From a checkpoint of a small CTC audio transcriber.
Training: soap at rate 0.0032, batches of 48.
Data: trained on read English sentences (LibriTTS-R), 15625 training examples, 16.3 epochs.
Rows from block 5 of a small CTC audio transcriber, named by matrix and row number. Rows with one number within an expert belong to one neuron, the router's apart. Each number is 500 + 25 x the weight over its row's rms, rounded and kept within 0 to 999. All counts start at 0. Numbers have three digits each.
Before each expert's rows are labels from the 100 clips, of 14976, where the router gives the expert most weight on average: "loudest band" is the band of the loudest frequency at the time of the peak. Only what is clearly more common there than usual is listed. The data: read English sentences (LibriTTS-R).
# router: router (model.blocks.5.mlp.router.weight, 8x256, trained with AdamW), inputs 74-110
# up: expert up (model.blocks.5.mlp.up, 8x128x256), inputs 74-110
# down: expert down (model.blocks.5.mlp.down, 8x256x128, transposed), outputs 74-110

# expert 4
loudest band: 4000 to 8000 Hz
router.4:512506505517476478546504492538488469446495502519457500465480549514515507494502480494517545549530481479464433543
up.0:487504498510494462557481464530505562504483555454488547476521464514496517476549514484513492481479523457525507527
down.0:484496493480528496437481502497479476499529499500503535522513520503489534539499473544531427541471474475536513506
up.1:487463520499516461484553556468500488447460463481479507481467484480481488512529519480496464495514514534527467495
down.1:473482478484524531519485498469500470492513488486455511535483532484458501481514526524505516497497536458488489498
up.2:487502500512521521556530499467489483523496545493539494510476490524503494464461482526476503496485543524501448531
down.2:477493488464491463511519484495493508501504453500493463533494521530481512491490553461512458452460511510484529514
up.3:477521498497488457505486482522486483512512504485490510492511521461512522490489476503501506504501483504519475526
down.3:486522465460485473544521506495514518487495489512460496483488487513517491519479516496496489485511537492503492504
up.4:492520506517477498506530525533517467490452485540457517499495447521522480507524453493513505508502504511503473520
down.4:461515519527496503513490464531455487493508532482516482501462567452488531533514514535514505477521496463488544460

# expert 5
loudest band: 250 to 500 Hz
router.5:501550487498508501469538485470533516525497510515547477495495511530530467525503507507507479488482511465509523549
up.0:529489520484474505486481455487492474514484512495501468501479501476507532498465444424484462499509553536472466495
down.0:488535468532510484447526521495560501478514500502512520504488477525504524478516508481503495496510475517507528550
up.1:523499495501505492514460488513477486527455531517469525538491506508524477522501498501518487458510479478451516468
down.1:525476497523479526481513516457500535514517476485554454477448514480560490476482489512491458503487523505512490481
up.2:508457520529505537477518542468505462514492490527510495538501507480508532540514505497518528507511464554436459493
down.2:504475528498468518483539488493466488503490470481512555474552486550461487473461444499534534434516555486531465534
up.3:480490534444505518509489448496469476521489544493491514485510462508511513457468510490513497518507524527489497519
down.3:470487490477520481505543513504511467505471545491484519521528496496493522493454488491488500522489531503460526507
up.4:486558481495558537491493482460512493537475529519475495504528499471490511527527502502482473481497526523500504494
down.4:521456522533520518478498494522513451502482487523485548518521494481450504439487511512489480518500491499484535514

# expert 0
loudest band: 250 to 500 Hz
router.0:514523524506488483495521517488463464502513478480538494518514491546542499479491471477513494486514496527473476494
up.0:465475462489549543497491535487464501497508533508527500487484472497494550514515525484494492498508421467500457483
down.0:566516504570494489487505473449501496501540467456548468503506506509545548496513508493503540516484470492526558487
up.1:508481475490509467494517512547482485498501503528490483489501508471499528553504491491514513443515539464502511480
down.1:499496508460497504448514490498486524479483527463458503515500468464474470469494511466467468517476552530505498498
up.2:495524482483552476514474493509499565472486465498465518466485504477518495492511466508526538532513506492490472500
down.2:533473435491493484483530516479500460482546503447446516492470535508494489495517531493491514458497528515508514489
up.3:474480498507511495544485486452493462473512476470568531515485533494534435530540505472509538511498539492491452509
down.3:487489485460485509443542531514529501497532491451491517499520486530518548565530530498518531492519517464514516464
up.4:551473519533535500532467488521546504489469463506493522482479538451485543459493502523503515509525505468505509459
down.4:495526519485502454512508490538496525491485460479480529465530457481514475533476490482539539511510471488484482520

# expert 1
loudest band: 500 to 1000 Hz
router.1:529461485508500530499501478475484549517502484501504508488502474509496517491578495525496557527497500461508493489
up.0:511484492544504469449499456516490535547538525555494459517510513513542527442476493539474490533493522514449491498
down.0:480496499470523508531482542489479473470476518447473505489445446459502452515484508512477529477546513510463489496
up.1:514495501509515543502518517496524490485507470503523536493510487481462482484482496515536479485477502505523578472
down.1:483477448519454479511482497487536509538491517445508507533490509508453525506478490516546559524518514456505514489
up.2:521521506471517503494521533477516490448471541510490496531518518501509473502477488512517513492466488568508463534
down.2:480511477467497490484503474531511529504473487468514528515506498522525522522550474526507505440508504474546469521
up.3:536483534516533555563493465505499501479499508464527496536495523490539497461510510524511453481519501470516506482
down.3:464501517517455489483521494537563503509459499510493491484462477503485499473530528504465518553491468500523493500
up.4:528493446500495526486517458494512529450478514512527506534475521474504515512491478530453571480520476540499544496
down.4:526533526523549536468527492512469479515528543490526499535477455536500523517508494496513459434466546502499527530

# expert 2
loudest band: 250 to 500 Hz
router.2:494484456500497563498493470538488503496484522495482493486479541478547502528511511472487510506463484452528517462
up.0:522520525524515547520517541490507512464457533471512485465494502484499509484476495513520529510504541485514473493
down.0:505479434516472522513524472456477498465505445504549506492470456509467494490556520498517516481534483530473504522
up.1:490512506497516515473509479511489486499504537530493495510469488498491519525516510518511502493496484485524509465
down.1:489518492542493503528494490499465550514438504446533528529456492465508540466523487505542510532484523477499448507
up.2:466463507492489501525562550512515489489493531469482532483482519526523507520507491487524502446542507530541518527
down.2:512513553565524501478479473477489532475515426492523471524498514468508518472529463478525496474505524521480497510
up.3:476484496548486486460505479483503492492507483502488481504461472516483491473495482483531492500481511520515466530
down.3:516479524465545461503474451512493498473512530521548482493548499473531465497506464528483472540483489491497503501
up.4:489524473457527500501519515453508482462489459500512517530498493529523534543522473542485506493479485536510529462
down.4:531520508526475498482534528499490497507503497508459505500500538517477526477482467495529538502499508487516489507